python train.py --dataset="regions of photos with short descriptions (Visual Genome)" --text_encoder_norm="layernorm" --text_encoder_drop_path=0.05 --head_dim=16 --inner_norm=false --patch_size=[4, 4] --muon_scale="match_rms_adamw" --lr=0.0046 --batch_size=64
Rows from block 2 of the text encoder, named by matrix and row number. Rows with one number belong to one attention dimension. Each number is 128 + 24 x the weight over its row's rms, rounded and kept within 0 to 255. All counts start at 0. Numbers have three digits each. After the name is the row's rms in percent of the matrix's.
# q: attention query (text_encoder.blocks.2.attn.q.weight, 128x128), inputs 0-127
# k: attention key (text_encoder.blocks.2.attn.k.weight, 128x128), inputs 0-127
q.66 101:133149142116163085149121131098126117157116086147131109138127142123111111126122149109126098159117147156172117123111106122149155110180087149130148139132106136173143094080072159139094152086090119123126143127179101114155135119126164118185115136115135123139100054126091161134145129108144136105127139093144128145119143101105141123100147140125136147083106132139166123151177127112090136149139
k.66 105:119127149170092127093137149115116130162136073156122075086142158077164139123138119088127130099097120136136137077105118106126134154111130131093128144117090074171092128112100144190121151134137160128137094138187151089137134136109114126144109110164135116120099123153130151129130138154113097128151152142122124100154140165165136141090157113146130104136125122118101100169113112143136154132113
q.67 101:136131091161108132139088164146103106132044103129129143128161175134148144131135089172138162121107162083116138139124144114113146123113123095117135104142136118129148109119114106095125066074136150110101126123140078135146105111182178113083130079101117124110149148111132118119120131137129132088107144141117083149153157139158140169123157153119089121129147127112129143134141110115144134125108
k.67 109:146157140144130089097151157161156143101132159152122166097100109112145119112128130132140151140115149175133119174112134116144164084123101122115145121046125106186136116126107136154171143069116096103137162141141140155131107112103063114134144134168129121090123123126098139128096108126137107113140113119150082150143139127117132130137123151120119149157110132111152144135155169131125117076165
q.68 106:117128111116146155100111091179104147145152131107158126143163107116105120090134135121121142093100149154111126118108107141169125110103109139103095147138109155123150135135105105140101130188096136114126119129148203113155125105147156143085072125172110144131107044133142117110141151108153109142163142172129114119151137103117113155141161127114151117109095129126115139145101133090087125122120
k.68 094:132163144103158107119103121148120115109153143134146087148137112132112116153115088111117146108143142140089147123118112124105087146131139122156127066136110183108135126080139124093121123144120155137182153124091132170120160156114116129131131160111137136107136127124141184149112128130142147129167106113146126073148182101131103091181104125111132123209146108125131102084145126117153137120131
q.69 105:155124102150133139106125152116162138131162175085139115134153137113134123141140119123123129156119090130118148129151128091098142066107152130104083110107122068110122120115159076116157132120174082132145145148109120089157149162117119149114092110125100147134073121121121112139138104166175084128142110193116167161097107148102126128123120126129131142113138133116126163149104137128082115162137
k.69 111:130114107132102144108090137121153159130151171148148156157166148103134105125092149137096138143178114074131110106124162133111121121113132072108127118165154131115116131109150102108137096134141104147149150128120122132132099106140146093122108145130119143150084138149150121137106123127123154132124124104133117066117105110104163102159077133140118161145121156152162084097129142183140158193083
q.70 092:086117155121123150151111127131087128127140108137142118110146125154155108148112157109093129133146121114147147129114178134143143182127117161150133133168160132144103084132150119100109116149153099133118133122140158144140099181115151141164155118111101134136160164088144121129119144111129166096091127154135093077117102154137135117075128121162125162067073134123099095161128149141169103118097
k.70 090:098107134143111120147141141138166100142108112102114146101115149119168105146096133084148141106130157116118100113139086118124190155094153201122192102101095094123091142119109112140140125129134124143126137090191148100168130130081110143116124147121123112137107144128151130111140117133144110134160136118090135146145133141120113191127157113141134118097104169124094159136109119143157139103100
q.71 108:160140126118118112096109104119132117165141093108143107115149145112131141132157154114150148102107152144129123102127111101157161133138174110080101141160110158140102142110120107167141103096148165116123108134100136086101147117132080116134149108113135121118170150101157183087143117123132168130178171145113151132157104130150127114135103094115141114112093134108107118108117144145174149128045
k.71 087:128112123120140146150138077118121129166104154127080147119147112147104109159159095106092149137129104131159117162104107121178096144133127141133156147135150153078138162113160125149141148122195146129130104154100130126131160077101131087137130105100114133136109140116133125116131164132146170129133112114125145166096136106162094160091157147101099130091162136103084147161097151092156137133142
q.72 109:106135140153145109091092139113113144119133144178099152116158174147152129152102149149163124092136104120129102143130143116158117151144127086158161146115145142136132163115097169110089063149153147151104126147119138126139161114126113114083128118110164107131118094126133167144093119113161165134134145134137101154135167146128102082088105081090129081146123109099118093155120149095113124106127
k.72 102:128115096091103154131130144161111120150122083107133098100142116139123138134150100106114106143136144110149151125152110133118117128126127146057131184109126121125115135097154096162121182105151149124100132118140123104088131133113152141107136132119113203104117145112098118134171132136096138151162150130131145203134131142128145111158173131144114137099197105106143106131086126130172109138136
q.73 105:104145126124163114098151134133152143131131184149111090123129108124119126126109083145158096114137135128126130111155127148130103104101115138133152129095093194109140119178137134172164167126098117106085128100168117114130130132151137119117111130137156161109132125132076155142153123139088114087135111129112135151141162101156125126135111137103176094131157138165160138101124143081099119138205
k.73 102:130172137092130121145118176122096138130133140134149096146093107108144101122104132135121145149104112105175134125135126149098136101147095113158122124164103203141164071162135145133124114107114145135116131109116124125113100123169157137137068128146168136160147106097156134127103101156104122118075083140156120104102132135166134120143134118128102110126105125138203101130133094140109114161114
q.74 092:124149112085132132122181136133095136116118116151173107136138124134122108135142111093114186109121109104083131107150133131095143163143105148183121169148140144108145099150154167120103138139118122136132138109087142109138120071165144091151130165135138117138146122128131117142095092127112138139119095156148080152107112083115139086158145114178073144118161079127121123122152100157118144141114
k.74 097:121099150162118159119122128132127090116087109151124147116128148147158127135097115101196136101163142153119122103130133132108136161131126154175103143108134153107149160139129109123133137119107115108126107121179140077108129098148091156113117138153117115110115149130106137135166089076137140114111133166101124125092124144144152174099114141141125144124132158136062165165143078119131192095120
q.75 097:137147134140096164117145097075163079129147112114098160118106109140123141126090166132115092133151151104159114123115140122127121107150113106102131131080109081148121156100105151160148151139118100167160136133075154139138149159058119082128157179115138112146132146137125148117083134139155145154139140145124151118114142105128126119140138097100144122132182137097158098089164114126151118116119
k.75 105:128103139114151123155123160129111140155156134088123124175121147070097122113152134153114101115134166183125127129142123176130146084142135124121108141203104115097141098165146126097092127137164134147089165150094102159142133124147172115093130108114085147119139103122140138105145143127128132120093150131102165133114118151090152130101116137119096111127140124160156152089103096110110093156110
q.76 113:130130141090139117151131144110111187123099104072115126174102133104092106120138093113093105146123162162123139155105117114142134107153097132092124108136147136127172095143158079128127161103147141119111105164127082104114143129121137164134122106125102144092136125120100134109151117132170150119120108120141132130106126119151152168152162170091142147147148118084103128107152107161083088089169
k.76 102:141139103144173120112112113143135135108154133110106117149121140115081102099094160144158125102125123106117196142128144123126110082139163112140145105173138159134133109115085142108114094108093097096175153119122161111187115150158105104117135152100158105137155141136159125188090137121146172123131105119150121113124137126161142112135115132120121116186107128098165144111151098164138111160123
q.77 096:129095178127138151115157104144115140114135121175126132129167086146156154137113125094094080102132097096147131147132159176152097159108156118160127159127123128123113141122146146089122162148131161154144111132116125106102174120094108099071148166117124128168103124130116134155133117133115157114115128079143164139109133119059131094120072108135113113158121139119092129116121147103118159154118
k.77 089:117117169134136167111155109113154119113101136142127142125112114124119087109143174179133145127145106127119138086155149129131074106101078172166103126094122168126129127133181170123104156137107099115139098124112142137150154112157142107134131120149158130166158117150123101138117131097134116143082167154082109096149086106081118111136116114099122119101130126144094144101140179129112168118130
q.78 108:125134090140132132172169136156132125122129186090127162120139112086092092136122095166121119193130129157068131122138125114107134150134129125124110108159141114120111135156172170132113163136130106119117140137119081169109064104133120117107145127125121068131123164148142117149122134123119096147102107097145190125117122159125126127159130120119097125117111144157116181112081124128106119123127
k.78 114:165128138126128131087155138108151122116113116147083116103175111171156148137104146169144119126146126089124114122122123088133140149128155082137146170095174073161082165112147119183182111123135092063149143131108169119131114146111121112139128149105126086130144131150117134140122153123083110114123150125145123115100130120111112110134127085131164145077105137122130151138149155126113112102142
q.79 096:151145099095157119125131157142129101111143143182073144139087116123146150154127146123172152155108125091165101099112114152078108088127109106119142105093092113134104146123069146167135134115110125142093156119154146145118102129118153100149169118100114159141150168133129142118123107145112078107142156133133151176146124160142112137118127149122144135147158110153198158133146120134159133132114
k.79 101:137110098083145073172162130152111155134146094123184134151082173134079150118134133130125126132093111129134134144144147140144154117149123097082110160176114111103131129161122115148121126133141155137075071153119088163154120165157148151115110085119112167118150110138138094116143123123131130124115150138127138140134141138107123109093156163115119159128138130132141116103100132075075102127128
q.80 106:125124149185146126136127083159197101090126133150100172140124107156062145128122144164098145117125190141115120139123141161111087100146115151154172086118139132116132130150139162139112142153164124114162092119152076123106164170125132113127128126106136106162138119107114104115132108107109112175128138135119129129134128131121131092091092134122123157140124097160103143174142123130122107151130
k.80 106:160126122110128111155108085114102106182102170084138140121119106102122100124128137139143125127156141157092181136119131139142082111153188160109087151109112134089124120136163133151110163157147119164101115140104089156139134148156119145124121144108150157124134108107115158090102146103119166120149139135114170154110137152113093133108132151102121133111117190160142101087131107149166148154125
q.81 098:139136113179100103134123098136143111108121145160127098094135144119109126093116128088128151080085151150148094157139152088119080169111122118139105128153114110128138160158092107126152081112137129086159155108194158138139113109095120140135103155139156118093125151136118148122121113121124102143137115154146141107130137107122133134158123089141118125148125145138124046167164108161176141132123
k.81 098:089148156126158131169129179138111148126155144126130131115139136136143130127129160099070121146118112140135124094122137102117105135131165132143101127126115092112123114142088116120148114113128173131118106138160112070104098146117137134145092174097124173135109110108127161115140133172146089085159141127114150148100064136128141144134091184122157139121158122150128172167139151111110159075111
q.82 107:115113156113156130115118139098130158155158123140131125126119094149148181138150143115071116129105171093096099092114100147100122143132120130083167114102157134129099136176146131144152114138155102118122137151155147134091121173167150149130119139131106132125131123113129115094150131087076127125115079141089171146174141122134124106140172171145119143095145102127165160098144151125099137093150
k.82 119:126154141158090087111085131124139141146104149130149097109102120168137099114139122109135101117145085186156155123155114117113141169107146110169091152138144139104114153136121172133097151159116117149129109125099169115186140117112086124132139148135113100159106101166147145186095165106146125132121114104145079107103136121156100119103117120130106096092122141142118093133140167139107159113137
q.83 109:114140118121101115159101105109170150146136123150116143142090135107105108139152127106120154139098109126117093126102167149137162132124092124134140162150130167083149095133136090082162122133179147094141110157123099147104123099154141064104173154133146145122109103076157128090158145117085163134091102135080160125101131135136125125116131129148123103179130105147140127123114116145120166146109
k.83 105:107080137134135143092126113160139118171119132152121101149147104139144107124151122100173133119104181154128110123173144135135159101092159140139160136085121104098122102141100125080148116166147149150124086132075090135145139141143116121094114178119156117141105099141187103160131107142119143120103119145139116157134150080114092136125135078148150119175120140104144125146141114097115127156150
q.84 103:124121123096149157161162151120116125159126127124115140127116154120121123121109115151100136127089118115154196111139174130130118117119130191100125129113141127092128117081119158102119157104120117143183115136081080128130157106173094103134125081148130174180129145162114117125146117132124144109118139172097084155083131089162106120105137153098133114129114145122134140111131104111097132091154
k.84 102:125117141134133150082145117174137117109124130139100113136120128155158133142119120145150137089095112149086063135150135151127109125092122101150126150134124153130155129098136154151124146159141116148132175110090132141133117179124130121091116139109150105149119121123145094127048095144110161153108119117113129103113170129099102103080142108123146149162184152101114131092133110137107118199132
q.85 103:105151112107147177163141132147068149120134110162134158158108134114121123122105135165111113156143117127113133120159124121139108092167153143142116086160116107100152105143093151099107108175140151114094120135111122120137099122172179154089102130138113121139139131126098128177105168141141119156120154138124120171094141051105123140124101105135118116152098174119113120108136075120111138142116
k.85 115:149100136111139121114153140123116113120147121120106134147134102132145148122093141147119148116137124060125096163148129105132123141094127163154106168085142160169134128129130138174140119113108109122092156155132135128159147148056116145119147088124165112140160125147140110125107131112095091155127126117145087058132124149117099132178133143107110152139133096114153177129154176135145147106182
q.86 098:140147093110120150135114119159150079129125120132130109102139160111119129074150158138137128120150122122105134164153150103133158181111097104152101145109144125123125121128140189092128087108153087142130130126131098065140136122121128095119106171158115085134150148125165172093151174124098129096113138112118095139117099158109102162095081147132118128140125108175115113154153153142122129115163
k.86 099:123152110125101154126172138089169142139142145111127118098129147082095145097117114130081154098104141096129116121141085101100130119125127140117111132151085148097129180086159155133144143080152129151127138135152119142096103123149114122097119107136137140145165124108103123092121119098214129142165145093120130162164116087103114150127122137124125075133125125112168150139133115143102174119133
q.87 104:123105141170147159072176137110137116137141101096123109127099140159192153100108085148121098126127144164127097122118100098096153111114157139107104131088089125137097132120149102142116138108105132107116159114136189138104138135119110170138178122149127083144115115149141128136113150178130094120120143139092136174140148131114128126108120081158178122137120107100119139145137169113136098136137
k.87 099:101134122114153145144118124065130147128130077145091145129057110163100108149129163134147142141153121158168142117092142180119124137124140140090149105163118111133159117104184135101136091129127168131140115084110100141120151088139146145132143112156130167110125143148138111143115099141151122129127086115154134091136124115138109098083135163108140142110137166178118091097117130151132090129149
q.88 107:175124151141104111099108167128133126110140154112143114133143125120167115143093113123136123141154109128141150114133116120114110169100136132118088125128122121158088170154109060184091132111069102146101142097126153138146137169108094145177180098146128114096107136179159137106106163103158120113125119075166123128122178136113145107146125104128131144113146150102098144131121151125120130122132
k.88 104:118122119175166132105117139145132097126135084139139135109139147147123124094127133112105138141098123171129149067117162146153104160101098176130118117131152113161120103174137079170124129133143135096093167113152180119118088091134110128141142094153145106085186149106142142131143103150107121142113080126149130126136089156147166069136116124088121137102118121103128123124120134138141149125106
q.89 095:140142120130124089133109106146151147115129170131152126146150093151106133098118138111123165119150142081146130160087098104104169103143112105150161098097107126159126107091136125103088118127117118131108125143125130119147064092119164151113158109118099138114110118114093098114151100154160159101140106100124149101146138133129122125145098179140160124108109139097159148143076137172191116091147
k.89 100:144125147129128105167113091111120129110133098128146145130166163120149091127102142109139118154164122121159115133117118075114114148166117169094154160140081085160133119143122121147115106109112124142099174130122149084117147098135112168176076136147153102121165141137131128153142126180133120121134135125112092104154099113131131105128088113175137160121081063114101171130142133135123139135102
q.90 105:117153130077136097096166145120070136143105126132161154082158150146118091126114117132108104123126104110160135130114101116114141141109127125122140126147127103101128074154110098164104108100141150129097161165155120147131110088110159110134091146123152137082116137151163165178102133156144101138145130121119095111121126171155173119137115112138093130131144143097109179117068171126117117121129
k.90 098:122167117146110140131122161127169135113140135133114124103139115154098164131127126158114176163117129097097150134116139139125141148157106090139144097121118112189128127119146132120140111120121151136147157117114169132115131154124119125129142121124124135089112142093113091102167102113127136151145119168071147117144092153192133196136087127125108149055092128153132112107084102134173109108137