config.toml
conditioning = "text"
text_encoder_head_dim = 16
text_encoder_fused_qkv = false
qk_norm = true
nesterov = true
orthogonalizer = "newton_schulz_5"
decay_fraction = 0.2
Rows from block 3 of the text encoder of a small text-conditioned image diffusion model, named by matrix and row number. Rows with one number belong to one neuron. Each number is 50 + 12 x the weight over its row's rms, rounded and kept within 0 to 99. All counts start at 0. After the name is the row's rms in percent of the matrix's.
Before each neuron's rows are labels from the 100 texts, of 14976, where the neuron reaches its highest value: "fires on" is the input token at the peak. Only what is clearly more common there than usual is listed. The data: regions of photos with short descriptions (Visual Genome).
# fc1: MLP up (text_encoder.blocks.3.mlp.fc1.weight, 256x128), inputs 0-63
# fc2: MLP down (text_encoder.blocks.3.mlp.fc2.weight, 128x256, transposed), outputs 0-63

fires on: "apple"; "ear"; "plate"
fc1.216 110:44 44 62 39 55 36 51 52 36 34 41 50 48 66 55 55 60 60 34 56 60 52 31 53 78 55 21 53 52 57 49 43 64 57 57 56 50 61 36 17 56 55 49 47 48 36 44 59 74 57 48 56 28 57 43 78 38 56 48 51 65 37 53 50
fc2.216 080:59 60 55 68 49 60 29 43 59 63 65 53 56 34 43 54 28 36 65 39 48 47 78 41 29 35 65 53 47 38 46 52 44 38 46 49 55 48 53 72 42 48 38 57 54 58 49 21 28 48 52 48 63 36 57 30 52 51 49 52 30 57 46 54

fires on: "wall"; "reflection"; "window"
fc1.190 113:45 55 48 50 63 36 50 39 34 52 51 37 47 67 63 38 73 49 55 51 66 59 70 42 36 44 36 44 54 59 40 46 49 58 58 69 43 73 58 74 47 41 54 44 74 52 51 50 61 42 63 66 50 50 56 72 49 66 28 56 60 67 50 37
fc2.190 093:50 45 46 47 30 71 51 47 61 37 51 57 54 37 46 47 36 56 52 50 36 44 30 59 63 54 58 59 45 52 61 51 49 35 47 31 49 25 47 33 54 64 49 59 26 50 52 49 40 56 42 48 49 50 36 29 48 34 63 51 37 29 44 61

fires on: "wall"; "bathroom"; "picture"; "cabinet"
fc1.201 108:62 69 56 29 51 55 55 49 53 28 51 46 42 48 48 41 25 59 31 56 84 38 50 66 35 51 64 65 48 56 43 37 54 45 54 59 65 51 73 44 43 34 57 54 45 65 57 39 45 54 33 58 46 30 41 24 66 50 58 49 63 57 22 47
fc2.201 062:29 33 47 63 51 41 43 50 47 62 51 50 63 58 47 62 73 37 53 47 10 70 56 37 73 50 46 39 48 45 63 63 51 65 47 47 39 51 23 50 57 69 48 46 55 33 35 58 52 41 68 49 53 56 60 67 30 47 45 56 31 45 67 49

fires on: "wall"; "window"; "kitchen"
fc1.52 091:48 79 58 65 65 55 48 30 49 68 62 49 43 37 74 27 55 65 37 40 29 58 34 65 50 63 60 60 59 54 61 47 47 52 55 53 48 54 41 77 74 55 59 57 37 36 49 45 56 41 38 57 36 39 31 35 73 57 45 73 59 50 43 51
fc2.52 112:55 30 40 34 47 61 76 69 54 31 50 54 42 57 28 50 33 35 63 60 73 40 78 39 56 48 37 45 49 46 59 48 49 47 43 53 72 61 63 39 35 36 46 33 66 56 40 59 57 57 62 41 35 62 80 66 41 42 52 31 55 65 71 48

fires on: "wall"; "window"
fc1.96 110:44 21 52 53 46 37 68 44 45 54 47 51 48 17 63 45 48 39 38 34 66 35 54 43 41 71 43 46 43 55 28 45 69 60 42 46 52 68 30 47 43 51 69 29 75 54 56 54 42 55 52 67 50 47 47 61 30 61 43 56 46 33 54 60
fc2.96 104:57 68 49 50 63 58 21 52 47 45 59 54 58 68 50 47 66 61 56 67 31 57 42 53 59 33 50 46 58 44 72 61 35 47 62 56 47 32 81 56 67 40 28 93 24 44 24 54 51 39 51 36 51 55 34 38 62 43 52 43 55 65 41 47

fires on: "stop"; "table"
fc1.232 113:35 54 59 52 50 47 57 56 40 63 58 67 31 58 49 72 47 53 70 71 41 57 62 65 37 32 59 47 66 51 69 37 56 48 44 47 46 53 23 48 31 55 63 44 50 41 47 48 46 44 61 38 52 58 46 36 68 40 49 44 73 50 57 50
fc2.232 091:67 49 47 55 45 49 27 49 56 36 46 32 72 51 50 27 61 48 28 32 69 50 38 37 53 68 44 44 30 49 27 69 34 55 57 63 64 45 78 53 73 45 24 49 58 59 52 46 47 53 30 63 48 35 65 68 41 54 53 56 34 54 54 51

fires on: "apple"; ","
fc1.183 113:41 36 37 83 44 49 45 63 59 69 41 35 53 49 61 55 45 47 47 51 51 32 65 49 35 39 32 68 55 56 63 30 53 31 61 45 51 37 43 63 40 52 45 62 36 42 52 51 51 57 54 73 65 59 52 72 52 60 38 46 12 49 56 61
fc2.183 084:51 64 62 25 60 48 57 38 47 26 55 61 47 47 42 48 58 50 51 53 61 65 47 50 61 62 67 17 54 44 38 75 42 76 43 56 53 62 56 46 66 46 48 29 67 53 53 40 48 49 51 20 43 29 53 27 53 37 67 56 71 55 51 54

fires on: "on"; "stop"
fc1.0 102:38 57 62 57 54 48 63 45 60 48 33 68 58 36 70 45 54 58 52 43 54 16 32 56 43 68 55 54 50 44 56 58 47 54 29 33 40 46 45 28 53 53 67 51 37 82 52 49 30 51 41 66 53 67 57 45 36 41 48 60 72 44 42 52
fc2.0 116:64 43 34 40 56 48 28 57 50 46 69 50 33 49 35 48 54 40 58 53 49 80 64 40 53 33 50 38 58 59 53 39 42 42 78 67 46 72 54 64 53 44 38 45 72 28 44 69 64 45 61 40 45 45 17 70 72 50 57 46 39 61 63 52

fires on: "stop"; "white"; "glass"
fc1.119 102:51 36 69 44 47 44 54 50 56 44 73 32 61 59 51 44 79 51 35 42 55 47 34 55 70 40 62 45 54 52 53 58 49 53 59 31 47 47 64 45 60 53 79 32 75 27 53 32 51 46 46 39 54 62 54 63 41 46 36 48 54 65 54 51
fc2.119 125:41 66 41 45 67 53 55 55 40 59 31 66 50 47 47 48 30 42 72 61 38 50 55 51 25 62 41 65 50 59 52 39 51 44 51 66 50 51 29 58 41 57 25 73 31 76 34 69 48 55 52 60 59 39 40 42 53 55 69 52 45 46 44 56

fires on: "on"; "white"
fc1.48 104:55 51 49 57 55 54 51 42 58 49 54 72 53 56 72 55 65 59 63 33 59 57 77 44 37 61 42 58 29 57 58 52 42 53 47 81 45 57 47 42 43 49 42 38 45 47 41 36 69 51 66 38 15 34 49 60 47 47 47 43 36 54 49 66
fc2.48 118:44 51 52 47 46 47 45 67 31 58 55 43 49 41 22 46 28 38 51 59 47 42 24 57 58 56 51 44 70 54 39 44 59 68 54 18 47 57 51 58 56 48 64 69 56 62 57 77 25 51 27 66 59 61 49 52 51 43 56 52 62 49 46 48

fires on: "wall"; "white"; "glass"
fc1.156 099:43 29 44 51 43 50 43 45 67 42 53 36 53 56 52 37 41 45 54 68 43 39 26 17 28 54 65 58 33 62 60 52 25 60 46 53 64 67 85 47 58 63 50 43 45 54 43 33 38 49 36 64 46 57 47 55 51 38 65 51 47 66 51 23
fc2.156 129:54 65 63 40 63 52 66 53 29 56 43 56 44 38 40 46 68 54 52 39 49 56 65 72 62 51 32 37 63 34 47 41 69 36 58 50 23 30 05 56 46 15 52 55 55 48 52 52 61 46 57 45 53 39 33 44 46 66 26 45 56 44 49 65

fires on: "wall"; "window"
fc1.147 125:32 70 29 46 67 56 42 51 58 29 49 37 63 40 52 47 47 61 26 67 56 40 48 38 27 43 44 68 44 71 28 55 49 43 45 43 40 43 50 63 50 58 34 65 24 53 53 57 61 68 53 49 61 71 57 55 75 70 58 51 59 42 59 49
fc2.147 114:80 35 63 55 28 46 73 60 47 71 50 68 33 62 48 51 54 43 63 32 41 64 58 51 71 61 59 21 44 28 70 45 49 59 53 56 52 55 43 39 50 26 67 45 79 45 39 42 42 42 50 61 43 35 37 50 36 29 38 53 48 56 44 56

fires on: "white"; "table"
fc1.18 108:63 54 47 48 48 49 46 59 51 60 65 40 31 62 61 54 36 60 54 63 53 50 50 55 60 63 40 41 61 59 53 48 51 44 44 66 59 34 32 32 70 48 28 49 51 41 48 46 34 52 50 19 39 46 53 53 34 55 51 52 51 43 55 32
fc2.18 114:34 68 53 63 54 36 31 46 45 41 35 57 70 48 39 41 59 36 44 33 51 57 45 51 31 41 53 77 32 48 49 58 54 80 52 47 45 64 73 68 36 53 73 61 50 55 31 51 58 50 48 73 51 55 46 48 57 39 57 55 47 58 50 64

fires on: "stop"; "paper"
fc1.134 103:49 35 57 64 45 30 70 48 69 60 44 44 49 61 37 37 66 40 44 51 42 42 35 46 49 49 52 28 61 44 45 36 31 42 49 45 37 52 42 47 35 45 24 19 51 37 52 41 44 60 50 52 49 62 50 57 54 23 45 59 78 46 40 54
fc2.134 127:36 62 51 43 66 66 03 45 32 38 45 68 55 33 59 51 34 52 54 51 72 53 67 45 47 48 46 62 50 55 59 48 63 59 45 54 60 62 58 59 77 52 64 78 43 68 42 69 56 39 48 51 47 31 49 31 55 71 55 44 35 55 54 56

fires on: "stop"; "white"; "paper"
fc1.139 108:49 59 56 61 34 81 43 47 44 63 43 46 53 35 66 57 44 52 42 41 44 70 64 55 37 43 62 37 54 58 58 52 34 60 55 26 35 34 63 56 37 38 56 49 56 56 61 54 54 32 52 29 62 44 48 53 32 52 24 56 41 45 62 54
fc2.139 094:43 47 46 48 77 40 56 55 50 42 48 52 63 59 36 37 61 49 62 59 56 36 44 46 65 59 36 66 48 43 47 48 71 46 45 80 58 65 36 56 57 69 41 51 48 45 41 34 46 59 47 72 55 37 54 37 67 40 77 46 56 58 35 63

fires on: "on"; "apple"
fc1.56 105:42 59 42 48 56 46 57 50 69 52 47 45 76 39 49 47 34 52 39 45 60 63 49 78 44 42 63 43 51 39 71 45 41 50 29 68 60 50 44 56 61 52 49 42 67 42 50 35 45 28 39 53 22 62 51 31 50 38 94 50 48 66 52 42
fc2.56 121:56 39 56 45 43 62 42 51 24 50 53 50 28 58 43 52 63 50 60 50 40 35 54 22 56 61 43 60 43 61 23 58 62 60 62 25 32 56 55 46 30 38 62 79 36 65 42 67 59 68 58 47 58 53 43 63 55 69 11 49 51 35 45 57

fires on: "apple"; "knife"; "cup"; "glass"
fc1.45 114:57 39 56 56 63 38 48 50 59 48 43 70 50 39 70 39 37 58 12 67 63 66 58 48 33 34 56 58 66 70 43 46 62 61 41 36 57 41 45 40 49 53 46 37 42 56 55 67 47 55 44 45 22 27 57 33 54 74 45 43 43 48 57 76
fc2.45 071:38 68 31 43 41 45 52 52 49 57 57 24 50 58 33 58 65 43 73 21 40 48 42 45 66 62 48 34 38 28 51 60 39 33 53 66 38 55 54 57 60 44 47 66 61 40 43 29 49 42 62 57 68 76 41 64 49 21 53 53 43 52 45 37

fires on: "white"; "bathroom"; "wall"
fc1.248 114:28 34 52 40 48 63 58 27 60 41 55 43 67 62 34 48 42 46 36 64 27 60 69 68 38 46 49 43 45 34 50 54 43 58 52 46 57 47 49 63 48 42 61 64 67 26 45 61 36 61 39 23 62 39 35 54 45 58 57 47 29 39 47 27
fc2.248 088:67 64 53 57 57 36 46 80 44 52 46 55 31 41 57 46 59 57 62 36 72 42 29 32 62 54 42 45 48 80 46 39 52 43 58 62 44 51 59 42 62 58 47 40 34 69 37 37 63 35 64 73 51 57 60 43 46 39 50 51 59 60 43 76

fires on: "apple"; "glass"; "white"
fc1.229 105:68 62 56 50 50 37 46 45 45 66 42 51 52 59 47 48 62 48 40 35 65 54 57 21 54 42 50 39 50 46 46 60 54 52 69 42 53 47 47 46 62 57 53 39 62 87 52 66 59 44 44 47 44 48 65 37 40 38 58 40 51 32 51 45
fc2.229 114:29 48 40 44 65 58 59 43 53 38 64 53 54 50 57 47 49 48 57 69 28 52 38 72 54 54 48 58 60 68 69 46 43 77 44 58 34 46 66 57 42 35 56 63 37 27 26 31 44 61 57 50 56 56 38 57 58 58 56 56 49 64 51 55

fires on: "apple"; "on"; "toilet"
fc1.116 108:75 58 66 30 32 69 50 29 63 55 71 54 47 45 38 73 32 51 32 35 36 55 54 64 50 24 47 50 60 53 71 34 31 60 67 47 36 54 45 43 48 37 43 37 64 57 44 46 47 48 54 44 51 22 64 62 52 58 43 37 37 69 60 42
fc2.116 082:27 62 32 67 74 36 50 72 27 53 31 47 55 56 63 32 60 40 63 72 64 58 46 47 44 71 48 47 33 53 32 71 75 49 35 58 58 42 66 62 51 67 46 68 40 34 51 48 53 45 39 67 64 72 39 23 56 35 55 58 59 25 44 64

fires on: "on"; "white"; "this"
fc1.97 117:74 42 71 42 30 51 50 44 43 62 34 55 42 60 34 69 57 51 71 39 53 64 56 68 42 64 71 68 47 52 54 64 46 28 56 34 54 50 49 29 53 46 37 44 41 51 52 53 55 41 63 58 69 58 50 32 58 50 43 50 77 51 45 50
fc2.97 136:21 55 51 49 68 49 38 47 42 47 71 47 67 42 65 33 39 54 43 67 49 39 42 35 63 32 27 15 58 53 46 24 65 79 47 71 57 50 47 65 42 62 56 61 51 48 43 49 39 56 39 43 42 32 51 59 41 45 52 52 42 48 50 37

fires on: "stop"
fc1.103 107:49 72 69 63 48 62 57 40 48 54 45 59 77 36 37 42 72 43 59 46 35 52 48 48 31 69 39 41 76 50 39 41 63 51 52 44 64 29 35 31 40 46 34 50 24 59 47 55 65 61 67 45 61 33 35 77 44 46 43 55 44 62 68 44
fc2.103 123:49 33 38 35 43 38 27 49 47 44 51 54 18 53 67 57 31 41 51 55 72 41 69 59 75 40 51 60 30 49 57 44 40 28 47 60 44 84 70 59 60 53 65 52 79 36 64 55 26 44 40 51 37 61 65 30 51 54 54 52 56 45 48 51